Weights of a small image classifier.
Model: 7.17M parameters, 32-pixel images, norm layernorm_no_bias, activation squared_relu, moe expert_choice, num experts 4, patch size [2, 2].
Training: soap at rate 0.0025, 8400 steps, batches of 64, held-out accuracy 83%.
Rows from block 7 of a small image classifier, named by matrix and row number. Rows with one number within an expert belong to one neuron, the router's apart. Each number is 50 + 10 x the weight over its row's rms, rounded and kept within 0 to 99. All counts start at 0.
Before each expert's rows are labels from the 100 images, of 14976, where the router gives the expert most weight on average: "patch colour" is the nearest of a few named colours to the mean colour under the peak. Only what is clearly more common there than usual is listed. The data: photos of plants, animals and fungi (iNaturalist).
# router: router (model.blocks.7.mlp.router.weight, 4x192, trained with AdamW), inputs 0-191
# up: expert up (model.blocks.7.mlp.up, 4x192x192), inputs 0-191
# down: expert down (model.blocks.7.mlp.down, 4x192x192, transposed), outputs 0-191

# expert 3
patch colour: brown
router.3:40 41 48 60 52 53 48 57 65 61 60 53 41 47 51 37 61 53 23 42 50 45 49 52 46 61 56 61 54 57 42 60 60 37 45 40 45 45 42 55 56 41 63 42 66 46 51 62 46 49 63 49 56 68 63 49 57 48 52 39 54 48 38 69 59 43 52 42 61 59 41 58 61 40 50 65 46 66 67 66 54 50 56 52 59 58 60 51 40 58 35 59 60 62 49 48 42 68 49 46 17 61 55 35 55 43 54 68 46 43 50 55 78 52 38 67 71 58 46 44 49 40 42 32 42 42 45 51 64 42 41 61 45 55 59 58 36 44 38 44 46 48 42 49 61 40 55 46 66 63 35 48 47 48 48 30 50 58 54 56 50 57 29 47 56 66 54 47 68 59 65 35 47 54 30 48 36 45 66 44 56 51 33 54 47 48 30 59 43 54 59 40
up.0:63 49 50 38 56 57 53 52 49 38 38 48 48 62 65 58 27 59 40 52 79 42 60 50 36 40 49 63 44 56 62 54 37 49 60 58 73 55 53 47 45 39 66 51 56 48 34 58 69 59 47 45 49 37 56 62 41 50 41 48 61 41 56 48 46 62 43 59 50 50 52 35 54 46 58 36 45 44 52 55 52 49 68 42 25 47 40 61 52 46 54 55 47 45 41 68 51 49 47 22 38 69 48 42 51 51 54 44 56 38 56 47 52 51 61 48 65 40 49 52 28 66 49 52 46 55 48 53 56 65 64 54 41 58 45 52 40 45 49 61 41 62 58 52 43 56 49 56 49 52 44 49 58 55 71 46 58 41 51 53 54 55 29 28 50 49 39 41 29 73 74 67 34 38 55 40 47 47 53 61 66 41 65 48 52 39 63 49 45 35 37 41
down.0:45 60 52 55 27 59 46 55 74 31 33 39 54 53 54 59 39 51 41 44 53 49 39 45 50 57 56 60 36 49 49 35 52 55 47 48 53 59 56 53 38 50 36 57 43 47 37 42 51 58 66 46 40 40 67 46 41 47 61 60 66 56 53 37 75 59 46 50 46 55 58 46 59 45 46 40 69 61 56 53 39 56 45 41 60 40 46 56 61 79 44 42 38 63 59 54 50 64 65 60 62 54 33 43 55 53 48 52 48 43 59 53 57 60 49 52 55 59 45 46 32 42 51 54 47 49 52 45 56 43 38 42 46 47 48 57 41 48 66 50 45 47 50 49 41 51 50 84 55 55 46 48 66 60 61 66 58 55 34 44 47 56 42 68 51 47 50 57 40 44 51 63 41 56 50 39 52 50 68 38 55 41 51 73 72 70 53 52 28 17 58 55
up.1:41 46 69 46 47 58 59 50 54 63 54 43 63 40 48 62 53 49 55 59 36 45 39 70 51 63 59 61 50 60 26 54 46 49 58 53 49 39 45 35 42 76 50 62 46 62 53 32 46 37 42 31 49 65 77 64 45 49 37 71 55 39 36 37 55 36 37 23 40 58 38 40 61 31 38 33 47 44 66 43 59 24 44 45 57 49 40 49 40 53 56 56 37 55 61 34 50 37 59 44 53 38 51 47 58 49 43 57 53 46 50 51 50 63 41 54 51 49 43 39 46 57 38 53 48 48 59 33 57 48 66 26 53 45 56 44 51 53 46 54 46 44 65 38 52 64 54 46 41 35 46 42 59 45 58 62 49 51 53 56 57 53 55 66 46 44 57 43 50 33 44 54 50 49 59 46 45 55 55 44 30 44 48 58 56 47 55 68 50 40 51 74
down.1:43 50 55 54 37 39 32 58 53 42 23 51 49 65 49 54 59 59 74 39 70 52 32 59 60 53 47 52 65 51 50 48 45 53 48 54 49 48 40 27 20 44 41 49 59 63 36 53 52 45 40 52 69 67 57 50 32 53 57 35 52 37 46 38 55 60 52 37 41 44 45 55 39 50 33 41 67 62 42 47 50 46 37 69 36 50 44 36 61 53 44 55 41 79 49 57 50 39 51 42 29 56 59 62 34 51 44 56 37 47 40 42 49 49 55 55 71 48 46 42 41 45 48 57 47 59 35 56 40 47 51 56 54 49 50 52 60 38 69 57 48 30 52 51 57 47 41 65 55 56 45 43 58 55 52 55 34 37 60 56 38 38 41 55 53 49 38 67 58 57 49 50 63 48 47 46 51 58 36 45 54 40 52 44 66 55 44 51 51 51 34 72
up.2:46 43 42 51 62 39 50 62 57 67 53 33 51 41 57 45 58 36 50 58 65 73 42 57 60 63 57 47 51 65 48 42 34 70 33 31 41 52 50 48 52 57 38 55 49 70 36 65 46 48 56 61 50 65 44 53 42 51 43 48 71 39 52 47 45 48 47 43 43 46 61 34 52 35 61 39 39 55 31 57 51 52 51 52 32 51 68 32 44 61 63 41 56 48 52 60 56 40 47 60 54 56 45 59 54 43 36 60 42 49 54 49 52 54 43 29 44 49 51 49 41 84 52 71 52 53 62 50 50 54 42 47 61 42 37 39 41 44 67 58 36 64 48 35 62 57 36 51 57 50 41 48 52 46 33 63 37 57 67 44 58 48 50 54 50 52 42 49 51 43 51 57 59 41 48 75 62 50 47 60 61 39 67 54 45 54 61 57 50 27 51 70
down.2:38 56 59 62 53 41 43 52 49 54 49 55 66 57 51 47 41 64 43 34 46 64 54 61 44 48 40 47 29 53 18 41 50 55 58 43 52 51 56 41 57 45 59 46 71 55 41 44 26 49 46 44 53 39 40 63 28 49 59 45 43 67 59 25 45 47 59 35 47 48 59 31 45 56 57 38 30 56 54 49 37 60 55 43 46 54 62 59 55 58 54 38 38 53 55 56 74 49 40 68 45 60 53 45 65 54 65 51 70 57 39 37 53 58 58 68 57 50 48 42 53 44 46 46 55 46 39 46 55 52 52 38 46 49 56 56 45 50 30 46 44 51 53 72 55 41 46 53 59 40 23 44 52 55 54 79 58 58 29 43 34 58 36 50 44 54 41 49 58 48 51 55 56 55 55 58 55 61 69 64 62 63 44 35 47 50 58 54 64 47 53 51
up.3:46 39 45 60 50 62 57 58 44 60 47 61 38 28 44 66 52 39 32 56 77 46 50 58 70 42 58 42 53 61 54 43 55 63 50 53 42 49 46 48 50 49 55 63 57 56 43 27 35 50 30 48 26 61 45 51 48 69 48 48 54 81 60 49 55 31 40 43 43 43 56 43 41 34 51 70 64 40 68 54 54 45 43 37 53 52 46 36 48 54 49 56 61 52 40 52 46 57 45 61 47 47 49 48 48 65 43 40 50 40 35 36 44 52 43 57 38 35 44 39 57 37 64 33 46 43 57 57 44 53 61 61 73 33 52 46 43 36 55 65 52 58 53 31 46 49 57 29 34 67 40 71 49 63 51 47 55 41 40 51 51 49 45 65 54 41 63 62 58 37 35 70 55 57 47 44 49 50 45 53 53 45 52 50 45 46 57 53 59 50 51 55
down.3:65 32 55 41 61 41 50 35 48 48 23 31 36 54 44 60 39 59 56 54 42 25 44 45 48 58 53 56 55 60 62 31 51 51 65 57 35 46 47 51 63 48 19 58 49 59 38 58 49 60 67 61 54 38 38 48 44 56 41 56 49 45 42 60 41 46 53 56 48 69 52 39 60 56 56 53 48 48 51 44 44 57 49 58 53 51 59 48 49 64 59 51 51 56 63 43 52 59 58 57 68 64 34 48 51 53 46 48 51 56 52 49 54 37 63 51 58 34 45 38 43 65 68 49 67 56 44 42 46 52 40 47 47 63 51 55 35 50 49 64 46 36 40 32 41 63 43 76 59 59 60 56 59 48 51 37 28 48 31 41 43 33 48 44 42 38 67 45 66 51 44 76 50 56 60 55 53 51 34 54 73 49 47 47 51 63 49 59 50 49 53 38

# expert 2
patch colour: green
router.2:59 56 58 69 54 50 62 51 47 45 33 52 48 47 26 41 44 52 56 46 40 28 40 49 66 61 55 65 54 36 43 57 33 58 70 37 60 57 52 32 75 53 49 58 46 42 59 28 34 27 46 32 55 49 47 36 34 48 42 62 48 53 44 60 46 41 55 51 34 55 47 64 47 44 45 57 58 42 38 51 45 44 44 52 58 46 53 57 50 42 43 24 38 61 54 38 69 65 55 48 61 45 67 50 31 45 55 50 58 59 52 60 50 42 72 58 51 49 47 49 58 41 47 54 56 43 56 51 32 51 46 50 55 59 63 40 55 67 49 55 49 63 54 47 39 56 57 66 53 39 61 61 55 62 40 72 49 65 33 38 58 35 49 53 47 49 38 55 48 56 54 68 38 58 70 38 54 54 49 72 58 42 56 47 60 55 62 50 54 44 53 58
up.0:62 50 49 48 47 56 48 51 57 35 49 49 45 55 47 56 48 50 45 56 54 37 49 63 26 61 76 42 51 47 48 36 38 46 62 39 35 33 45 35 63 54 34 34 41 29 56 39 45 45 47 46 33 61 49 49 57 62 34 53 76 41 25 43 56 50 34 60 47 50 60 46 72 53 46 46 56 44 45 56 44 57 46 39 59 39 50 13 35 57 50 44 59 53 48 58 50 47 55 55 61 49 54 66 45 44 63 61 58 52 45 48 46 47 51 44 52 42 46 58 45 60 39 43 35 50 53 57 32 46 61 44 37 46 69 60 67 38 44 47 49 65 47 58 38 65 44 63 59 57 49 41 45 55 52 51 43 36 47 76 48 49 56 53 42 58 42 56 51 48 69 29 54 54 43 42 34 65 55 39 36 59 40 48 43 54 33 55 58 54 37 42
down.0:58 66 63 49 65 52 65 50 50 53 55 38 42 44 57 48 45 40 33 71 43 54 64 34 50 62 56 51 44 30 47 60 45 32 56 70 49 49 47 53 57 51 38 57 58 39 48 35 59 49 33 72 54 42 69 44 39 45 65 53 57 47 63 28 46 61 38 56 58 55 53 67 50 44 36 61 61 51 59 50 35 55 68 62 50 46 41 64 70 58 35 29 46 50 52 37 54 36 59 52 50 47 43 52 54 47 57 42 59 61 50 62 47 50 52 43 59 54 36 41 48 59 41 51 38 51 54 57 43 52 52 46 48 57 52 58 44 47 34 56 65 37 67 76 65 71 34 42 40 41 40 57 44 58 57 58 38 40 47 43 69 37 43 45 39 42 61 53 58 53 20 51 49 45 58 59 42 57 30 55 48 47 58 54 50 60 41 56 41 47 47 51
up.1:50 59 45 46 52 58 51 49 55 50 65 50 46 32 34 55 36 61 67 44 54 42 51 48 56 51 51 72 37 55 71 55 60 42 43 62 56 56 31 37 40 46 37 69 54 50 42 54 50 56 48 36 57 28 43 62 74 51 41 56 50 59 57 50 49 62 58 60 42 48 44 61 40 42 51 52 53 47 48 53 45 42 33 60 63 68 60 44 62 60 49 54 48 65 55 54 58 44 65 33 54 40 54 49 52 61 61 39 57 46 62 43 42 54 56 46 51 47 43 61 38 37 40 50 37 29 37 66 60 56 58 46 50 53 39 49 66 41 62 61 54 50 72 50 39 36 42 65 46 45 46 52 41 49 40 54 71 62 39 67 37 60 46 62 62 61 41 39 55 48 48 44 66 53 54 44 50 77 74 48 53 44 61 54 55 46 67 36 31 63 52 65
down.1:56 38 42 56 61 39 67 60 45 33 43 63 49 45 43 44 51 39 52 48 50 49 34 56 49 41 65 57 30 52 64 34 46 43 68 69 57 53 39 37 37 47 39 41 43 34 57 58 39 60 43 58 67 58 46 41 59 61 42 51 37 43 40 53 60 55 42 47 57 52 39 43 49 39 37 51 37 49 29 52 53 43 32 50 43 58 68 48 56 46 53 29 53 48 33 55 42 56 52 52 46 56 46 46 49 45 56 51 53 64 46 60 43 41 74 45 41 54 65 68 51 40 68 58 56 59 63 55 45 47 57 41 54 48 44 65 27 44 49 37 60 52 59 65 36 45 45 34 49 51 58 46 46 49 55 39 58 43 53 40 46 33 65 59 45 45 33 50 64 53 44 54 57 65 45 44 44 45 40 44 39 27 40 74 52 64 70 48 57 48 44 76
up.2:51 44 48 41 49 32 48 40 50 53 48 55 48 51 75 67 48 48 42 53 51 48 60 41 33 70 51 59 42 54 51 67 55 47 39 47 62 64 66 56 53 72 43 52 39 46 69 67 41 63 33 66 51 56 57 55 65 56 63 37 60 54 60 60 66 48 67 69 52 44 53 40 41 50 52 57 57 41 56 61 64 72 54 68 51 62 42 58 31 36 60 48 67 31 39 52 45 43 54 52 53 48 49 53 58 33 61 57 58 31 37 54 53 47 67 52 63 58 67 50 32 51 39 39 49 45 61 57 56 45 51 49 62 50 40 46 44 52 56 50 37 48 53 66 62 53 56 49 38 43 47 45 45 53 57 66 67 51 40 58 48 48 48 45 48 35 42 39 59 49 61 43 60 53 48 75 60 49 47 29 53 65 38 40 44 44 37 51 38 50 58 30
down.2:62 53 43 44 51 47 53 32 63 33 57 67 63 60 67 28 47 44 54 25 57 58 40 58 45 51 50 53 30 32 41 48 42 52 61 52 42 62 46 58 41 64 51 80 41 61 47 58 39 38 42 57 48 43 45 60 58 44 62 48 59 53 40 67 23 59 54 50 64 61 72 32 72 60 45 47 38 41 53 58 64 65 61 59 58 39 47 50 72 65 31 55 48 43 46 51 41 33 51 45 52 53 55 58 47 51 67 54 48 42 50 62 52 45 59 51 59 42 51 55 57 64 27 69 48 55 39 43 39 59 53 54 39 54 51 58 46 66 48 43 44 39 58 49 30 58 59 56 43 56 56 49 48 59 51 40 57 55 39 64 46 51 36 62 42 48 41 51 57 59 33 57 49 39 53 46 30 60 52 47 56 60 53 54 44 59 47 59 56 51 45 51
up.3:59 41 41 31 68 40 62 58 67 53 63 43 27 57 61 41 52 74 40 39 61 53 51 38 47 53 34 47 53 47 41 36 47 40 35 43 45 54 45 50 43 49 27 43 49 47 38 48 51 50 55 57 42 64 55 68 64 40 46 42 46 46 71 44 50 57 56 49 64 39 56 55 52 33 42 66 45 32 41 69 45 52 37 50 35 46 54 49 42 55 36 50 47 44 38 40 40 41 60 52 43 42 35 55 73 65 40 65 52 65 63 47 56 44 56 49 44 58 50 43 51 59 38 62 45 35 46 61 69 38 49 42 60 54 30 46 46 61 57 63 60 43 41 27 56 29 49 37 53 41 37 49 44 43 45 50 41 39 50 60 43 57 63 57 50 59 49 57 41 65 39 45 53 55 52 57 50 36 44 74 71 50 52 45 46 33 52 47 56 47 55 41
down.3:37 47 64 38 58 27 55 57 61 34 41 19 37 38 45 58 54 22 48 42 68 47 66 31 31 38 53 41 40 57 46 49 67 43 36 45 41 47 24 49 58 69 34 52 60 32 33 53 53 47 58 58 49 58 59 41 35 50 51 65 41 50 59 69 33 56 58 54 35 33 49 56 56 39 52 47 67 54 58 36 49 38 52 51 34 63 43 52 52 48 38 52 42 51 51 38 55 48 50 48 45 49 48 47 50 52 57 31 48 48 60 46 44 47 59 58 60 50 51 44 40 37 36 45 58 47 38 51 40 50 47 40 54 45 51 68 48 32 40 71 47 45 60 55 58 43 52 64 53 40 55 54 56 40 59 41 35 54 44 56 59 55 51 58 44 53 28 40 40 57 35 61 43 57 62 47 48 63 52 32 57 51 47 58 47 42 40 43 50 41 52 52

# expert 1
patch colour: brown
router.1:37 37 39 50 61 55 29 42 45 68 42 56 44 66 60 62 43 49 52 55 59 36 46 69 35 31 46 53 40 49 33 38 48 45 53 45 33 24 32 73 25 33 53 36 43 42 65 41 62 66 60 53 47 46 50 55 48 42 51 63 47 57 51 53 40 45 49 60 54 46 59 36 53 63 67 44 57 49 52 68 58 59 58 45 40 47 35 56 51 43 47 45 56 45 44 67 47 52 62 64 56 49 45 52 63 57 71 56 40 43 49 58 56 44 42 53 52 47 44 46 51 58 52 40 57 47 42 55 56 55 50 46 59 47 59 39 58 42 50 57 50 40 50 57 55 40 35 43 47 67 63 64 37 44 50 62 61 44 58 45 45 40 36 36 51 60 31 43 44 58 56 51 72 45 44 54 33 38 28 50 49 39 49 39 55 49 66 51 51 22 36 49
up.0:42 46 53 48 63 42 54 74 58 54 66 56 58 46 65 45 62 61 53 44 54 52 54 42 50 33 54 44 49 55 62 62 56 53 66 44 60 51 44 54 54 48 56 56 61 48 44 53 63 55 57 53 49 62 41 43 67 44 48 83 56 52 56 41 54 47 42 34 46 56 32 48 39 38 59 48 51 55 35 44 62 60 45 54 45 63 44 36 64 63 40 44 47 46 44 53 54 59 54 48 44 41 51 57 41 53 58 52 45 56 58 43 49 51 52 51 44 48 37 34 38 75 50 64 65 61 32 65 60 58 52 52 44 45 44 60 60 32 49 50 65 68 45 42 34 43 34 68 59 43 36 53 50 61 54 35 57 39 49 48 56 78 46 27 48 48 36 63 61 35 58 53 56 53 45 49 18 59 64 48 70 55 33 44 37 48 45 50 54 44 46 68
down.0:63 49 50 49 47 63 43 59 58 42 59 51 53 56 52 50 56 56 45 57 46 44 52 38 54 35 45 61 47 42 40 34 44 39 61 46 58 61 38 49 49 55 42 41 50 24 49 59 52 45 51 47 57 56 30 36 46 55 49 41 60 50 49 52 67 33 70 39 37 43 66 31 63 66 46 48 65 45 41 54 49 61 53 11 45 67 61 52 47 61 40 48 46 31 67 40 50 50 51 52 48 58 30 45 39 56 47 62 44 63 38 58 36 56 53 47 50 40 57 63 54 42 40 56 56 38 50 48 38 56 61 35 61 50 64 35 50 60 55 64 33 66 43 66 49 49 50 49 70 63 42 40 37 36 46 66 48 45 50 59 54 53 46 41 66 43 62 61 61 71 43 52 51 43 48 55 46 27 61 50 51 67 63 62 47 49 47 64 52 50 43 51
up.1:55 38 50 48 57 53 52 66 61 40 39 63 42 60 39 50 67 52 62 48 61 39 66 36 45 59 41 74 34 61 58 51 57 48 57 50 62 36 46 60 42 39 56 34 34 41 41 41 45 50 47 29 47 40 39 47 45 42 70 59 59 40 60 45 55 39 27 49 52 51 45 51 64 39 49 55 46 67 72 50 61 62 45 45 39 52 61 52 53 38 45 55 56 53 34 51 56 45 50 27 61 32 61 51 57 62 50 46 40 37 48 57 52 38 56 35 48 50 70 40 66 42 56 39 57 42 53 57 44 39 51 32 56 42 58 64 77 64 54 55 56 47 48 57 46 60 36 67 36 54 37 39 36 54 55 45 51 39 55 66 52 43 57 44 58 43 58 43 50 52 46 38 32 37 51 26 57 38 61 46 57 47 47 29 58 54 46 55 58 47 54 46
down.1:44 41 51 43 61 62 36 54 34 54 60 48 40 63 42 58 36 53 60 45 62 58 29 44 37 76 69 49 51 52 39 56 46 60 57 44 40 46 32 54 40 52 66 48 57 66 56 41 53 71 38 54 59 58 72 39 58 51 56 43 61 66 42 41 46 71 44 49 54 62 40 43 48 37 49 50 36 40 59 48 59 50 47 36 57 43 58 48 59 45 51 37 33 63 53 37 60 46 55 72 29 54 41 50 48 55 47 56 50 72 51 54 36 52 55 64 53 44 51 44 40 44 62 44 53 49 40 56 50 37 79 45 51 47 45 36 62 41 59 56 46 42 49 63 41 36 47 56 43 57 36 49 63 58 52 70 61 44 52 55 59 57 54 44 21 47 48 52 53 47 66 42 58 66 55 54 35 45 52 43 40 38 50 68 40 50 45 41 37 65 56 53
up.2:45 58 54 72 57 35 66 55 54 40 57 54 55 41 45 66 58 58 50 44 45 47 59 53 45 57 53 63 48 50 46 40 59 62 43 59 32 66 55 68 58 47 62 40 45 51 37 54 42 47 48 44 45 30 61 40 49 40 59 55 23 67 38 48 45 36 53 44 58 44 61 47 49 39 31 37 48 57 39 42 51 40 56 50 50 36 81 65 62 42 64 45 38 47 70 55 54 48 58 66 44 60 42 37 53 38 42 41 40 52 57 67 47 59 48 45 37 54 61 55 47 50 58 47 44 52 63 30 60 57 42 57 52 47 28 57 45 56 42 45 52 46 74 59 49 61 47 48 56 61 36 63 42 63 38 46 52 54 44 66 52 47 43 35 37 56 42 41 41 38 60 59 45 66 61 66 52 57 41 59 55 42 29 31 45 49 63 44 59 39 45 41
down.2:67 68 42 49 61 54 57 53 45 63 48 50 46 46 61 55 57 68 67 40 39 52 43 55 44 42 57 48 44 55 29 55 37 71 53 48 42 34 27 71 42 35 48 68 54 56 54 53 42 51 52 51 55 34 50 50 62 48 52 43 63 47 71 35 52 35 62 37 46 62 60 45 56 36 50 55 31 46 54 50 59 39 37 57 61 51 46 38 59 64 50 50 66 55 51 41 56 51 49 50 48 56 51 50 50 31 53 44 48 32 63 45 59 73 81 63 56 50 52 27 46 63 42 47 51 58 61 40 49 67 40 43 39 33 50 60 56 44 50 53 55 41 55 43 49 57 50 52 51 51 49 59 57 41 39 38 50 42 57 40 50 56 54 52 57 50 55 55 41 61 46 55 42 54 64 58 64 47 58 36 68 39 61 70 44 53 49 59 44 65 48 17
up.3:44 54 54 31 57 36 32 38 51 56 48 36 59 49 52 42 44 56 47 28 39 40 59 37 45 56 35 44 62 41 50 54 41 35 55 50 45 64 50 39 60 56 40 58 50 46 43 54 60 47 54 52 46 41 30 67 63 46 47 59 58 44 53 26 46 55 46 53 54 43 47 32 58 47 55 58 74 58 70 62 62 45 52 60 46 38 53 45 47 52 53 39 58 38 61 65 42 46 52 39 44 49 73 65 31 67 48 48 46 51 46 45 66 51 63 46 55 54 48 46 50 55 53 53 70 48 61 58 55 61 55 50 49 48 58 46 54 59 67 53 66 31 58 52 25 52 42 27 62 73 54 46 50 53 39 60 44 52 68 40 46 61 45 32 50 55 57 38 42 45 55 50 34 39 51 45 56 39 59 36 49 48 39 55 30 29 26 50 43 58 39 49
down.3:47 59 62 70 54 30 41 56 59 47 45 57 49 46 53 41 61 33 40 38 62 50 49 48 68 49 44 56 49 49 48 72 48 63 35 60 30 29 41 44 53 55 45 29 55 35 39 42 49 63 48 56 47 38 54 53 46 54 37 38 31 62 56 58 37 44 47 54 56 69 41 55 43 49 72 70 44 51 39 58 44 37 48 69 43 54 53 55 39 52 50 55 52 45 55 51 36 52 57 60 58 30 58 54 46 59 54 57 52 65 44 41 45 43 38 53 37 44 49 61 56 61 59 68 46 41 36 55 54 65 34 40 57 62 57 51 59 37 49 38 36 33 27 65 56 44 56 55 38 46 41 41 57 35 46 58 41 63 50 45 63 41 39 66 61 42 53 43 55 30 59 58 52 55 43 37 45 58 64 52 43 58 39 45 29 39 63 43 49 47 62 59

# expert 0
patch colour: white; pink
router.0:52 67 68 22 41 64 48 64 39 60 39 38 52 38 57 61 61 43 55 51 58 64 53 51 43 40 49 40 64 55 69 59 64 52 42 67 59 59 65 58 51 58 31 38 52 63 55 55 48 47 54 61 40 30 59 51 56 45 41 48 50 61 43 35 58 50 35 68 64 50 30 52 58 41 55 50 49 46 68 36 57 45 40 36 57 60 45 38 61 54 57 59 50 32 48 51 49 21 48 61 60 49 44 54 57 52 48 42 49 52 33 55 47 72 31 33 45 45 62 58 59 43 56 59 43 44 50 75 50 48 60 37 35 65 44 59 38 54 43 46 48 40 40 52 46 31 38 53 47 46 40 54 30 35 56 50 57 50 42 66 49 61 44 49 45 56 48 52 41 54 52 43 38 40 50 52 46 50 59 49 58 53 60 72 50 54 43 50 68 55 60 37
up.0:57 37 65 74 53 50 51 50 65 52 48 43 42 67 41 55 52 53 66 59 53 47 60 28 34 44 40 47 46 60 55 43 53 44 47 56 57 48 43 55 56 60 67 65 41 51 49 50 61 61 56 58 61 26 55 44 54 61 63 39 45 50 58 44 38 37 44 46 40 51 39 63 28 60 43 44 43 51 51 56 51 50 41 50 49 51 43 55 42 50 53 45 60 64 47 58 53 55 37 49 60 41 66 57 52 53 50 28 63 58 55 32 63 46 57 50 66 37 42 49 42 53 52 54 60 39 26 65 43 59 69 68 48 36 47 39 47 56 48 35 47 30 60 50 50 40 45 61 50 34 50 52 59 63 44 56 54 56 45 42 35 34 45 62 42 57 54 53 48 64 29 46 50 63 28 53 66 67 48 67 52 52 43 58 22 39 33 44 54 68 44 43
down.0:63 45 61 46 39 35 54 49 50 20 45 67 64 47 66 53 66 50 56 48 43 63 50 55 37 53 38 55 58 57 62 55 60 68 49 34 59 51 55 78 55 27 30 29 47 65 38 46 43 55 67 65 50 31 48 55 45 70 43 33 58 53 58 43 51 31 48 54 60 37 49 35 32 47 50 66 48 54 55 65 59 50 54 50 58 52 42 63 38 50 47 49 51 36 50 55 53 58 68 50 59 36 39 37 44 53 53 33 58 69 36 62 67 50 54 37 60 47 38 61 28 39 56 62 38 47 47 57 49 61 56 40 55 58 34 49 61 49 31 55 57 55 53 55 54 43 49 48 50 52 48 72 48 56 47 60 41 36 48 47 50 43 29 55 49 47 42 62 38 58 52 44 39 56 48 47 44 43 47 48 62 46 45 43 55 62 42 50 48 49 47 45
up.1:46 37 55 45 52 53 52 49 38 35 38 52 36 59 42 20 54 55 50 46 76 59 63 27 38 41 53 40 41 46 67 51 44 58 34 47 56 56 54 51 56 51 57 50 77 54 55 58 37 56 54 47 39 55 44 54 54 47 54 56 72 37 38 42 53 51 53 38 67 40 54 43 57 32 65 56 49 36 64 40 63 54 56 47 58 57 51 62 47 46 64 60 43 43 73 48 44 38 42 63 64 57 39 69 46 43 33 43 45 35 43 46 56 62 45 40 52 27 46 36 42 72 34 47 43 56 50 52 36 48 43 32 42 50 50 57 57 54 63 48 47 54 50 56 52 56 47 35 55 67 51 34 55 48 44 48 41 40 54 35 51 54 55 39 53 45 49 49 36 64 41 60 51 55 45 53 76 53 45 38 51 66 40 60 47 43 68 50 50 63 55 31
down.1:35 44 46 63 56 51 42 53 58 42 54 56 48 50 46 57 66 56 53 49 52 52 58 45 52 40 59 52 56 45 43 58 50 44 61 54 48 59 67 46 37 46 52 68 79 53 54 66 57 45 57 40 67 62 68 49 55 19 59 54 52 53 45 72 47 60 48 85 47 39 49 40 41 40 57 43 46 44 53 41 51 65 59 47 47 52 31 57 52 32 40 72 29 51 40 66 63 42 41 36 71 53 45 43 46 58 51 51 58 51 46 38 59 58 64 39 47 53 26 48 48 49 61 48 50 58 55 61 41 40 55 38 48 55 59 59 56 54 51 43 34 49 69 59 47 54 50 42 54 35 42 45 43 58 54 35 69 52 60 48 58 61 50 53 42 50 65 53 23 54 34 59 68 44 61 48 52 57 56 42 54 58 40 49 61 37 51 55 57 49 43 32
up.2:60 50 69 42 48 46 38 32 60 51 52 55 59 32 55 48 46 46 61 49 58 75 43 48 34 47 51 53 56 43 39 46 50 37 51 37 53 49 61 64 43 42 52 45 33 50 42 60 44 42 58 33 51 62 31 54 41 54 73 37 42 50 43 60 56 60 68 54 67 52 54 35 57 49 47 65 53 45 53 61 56 45 66 60 58 51 51 39 58 46 39 69 24 40 62 64 49 29 47 58 62 68 46 47 58 37 68 40 41 39 53 50 49 58 50 69 51 44 51 49 39 60 49 57 47 60 47 43 32 58 39 41 35 36 56 59 57 52 32 50 55 29 40 52 61 45 49 49 53 48 45 30 41 45 56 54 65 41 61 42 59 43 71 28 55 50 45 51 39 76 54 46 58 42 60 67 39 59 54 48 55 49 43 48 50 40 49 48 45 51 50 67
down.2:55 41 40 69 66 52 56 49 51 37 49 61 50 64 61 65 59 49 52 50 51 49 69 48 50 46 47 33 55 51 46 47 53 67 66 67 42 58 46 25 63 52 47 39 57 46 43 38 61 52 82 33 49 54 40 41 44 49 58 53 38 39 30 54 52 58 51 38 56 61 39 74 59 45 55 45 42 39 43 67 56 44 54 53 45 40 44 44 49 48 54 41 42 55 49 47 35 47 33 33 63 54 54 53 60 22 57 46 58 67 63 45 48 49 51 62 75 46 41 47 45 46 48 51 33 51 47 46 63 53 40 57 42 37 52 28 49 40 39 60 50 39 37 52 39 63 49 59 56 55 49 51 53 52 57 30 46 57 44 55 57 47 42 47 56 68 49 48 43 44 56 48 51 63 50 59 44 41 40 49 50 28 72 39 62 38 67 53 59 49 31 63
up.3:38 51 50 56 49 52 65 57 43 30 48 56 49 52 59 49 64 36 67 28 26 31 57 52 64 35 47 53 71 42 46 69 38 39 42 53 61 66 45 47 47 32 41 50 56 51 49 55 58 63 79 54 55 52 45 47 50 50 53 66 47 44 50 40 57 46 43 42 38 50 54 38 50 36 40 48 43 63 40 57 59 56 45 59 47 47 50 62 54 32 52 53 47 52 55 43 52 40 53 56 39 49 49 50 50 53 46 48 66 65 49 54 37 42 51 49 53 45 50 51 62 66 33 71 24 41 43 74 72 53 60 59 24 52 36 62 53 43 44 61 53 49 59 41 58 43 47 40 60 37 49 37 45 44 35 59 62 44 25 43 45 51 47 48 60 32 42 51 45 65 43 52 37 61 41 35 53 58 59 35 43 63 42 42 43 42 45 53 42 42 54 44
down.3:40 50 48 54 44 46 79 54 55 44 58 47 71 34 48 61 24 50 46 65 45 39 42 74 51 39 51 46 63 50 70 45 41 55 47 60 48 56 56 54 53 64 43 48 32 45 59 60 53 39 51 68 57 37 44 49 47 63 41 64 50 33 53 47 40 39 57 44 58 30 55 48 39 45 61 54 42 31 63 37 45 48 46 38 52 51 42 64 51 48 63 54 44 58 51 51 35 61 48 47 45 49 64 42 60 58 54 69 53 48 50 63 61 55 50 31 46 54 29 66 60 40 45 53 48 47 54 50 53 49 47 44 63 53 57 50 60 49 35 51 74 36 52 54 52 60 66 46 46 45 49 55 62 63 49 41 43 34 32 49 52 54 47 42 35 58 54 46 36 66 48 47 57 47 47 33 68 70 43 68 60 50 36 47 60 43 50 62 65 27 40 58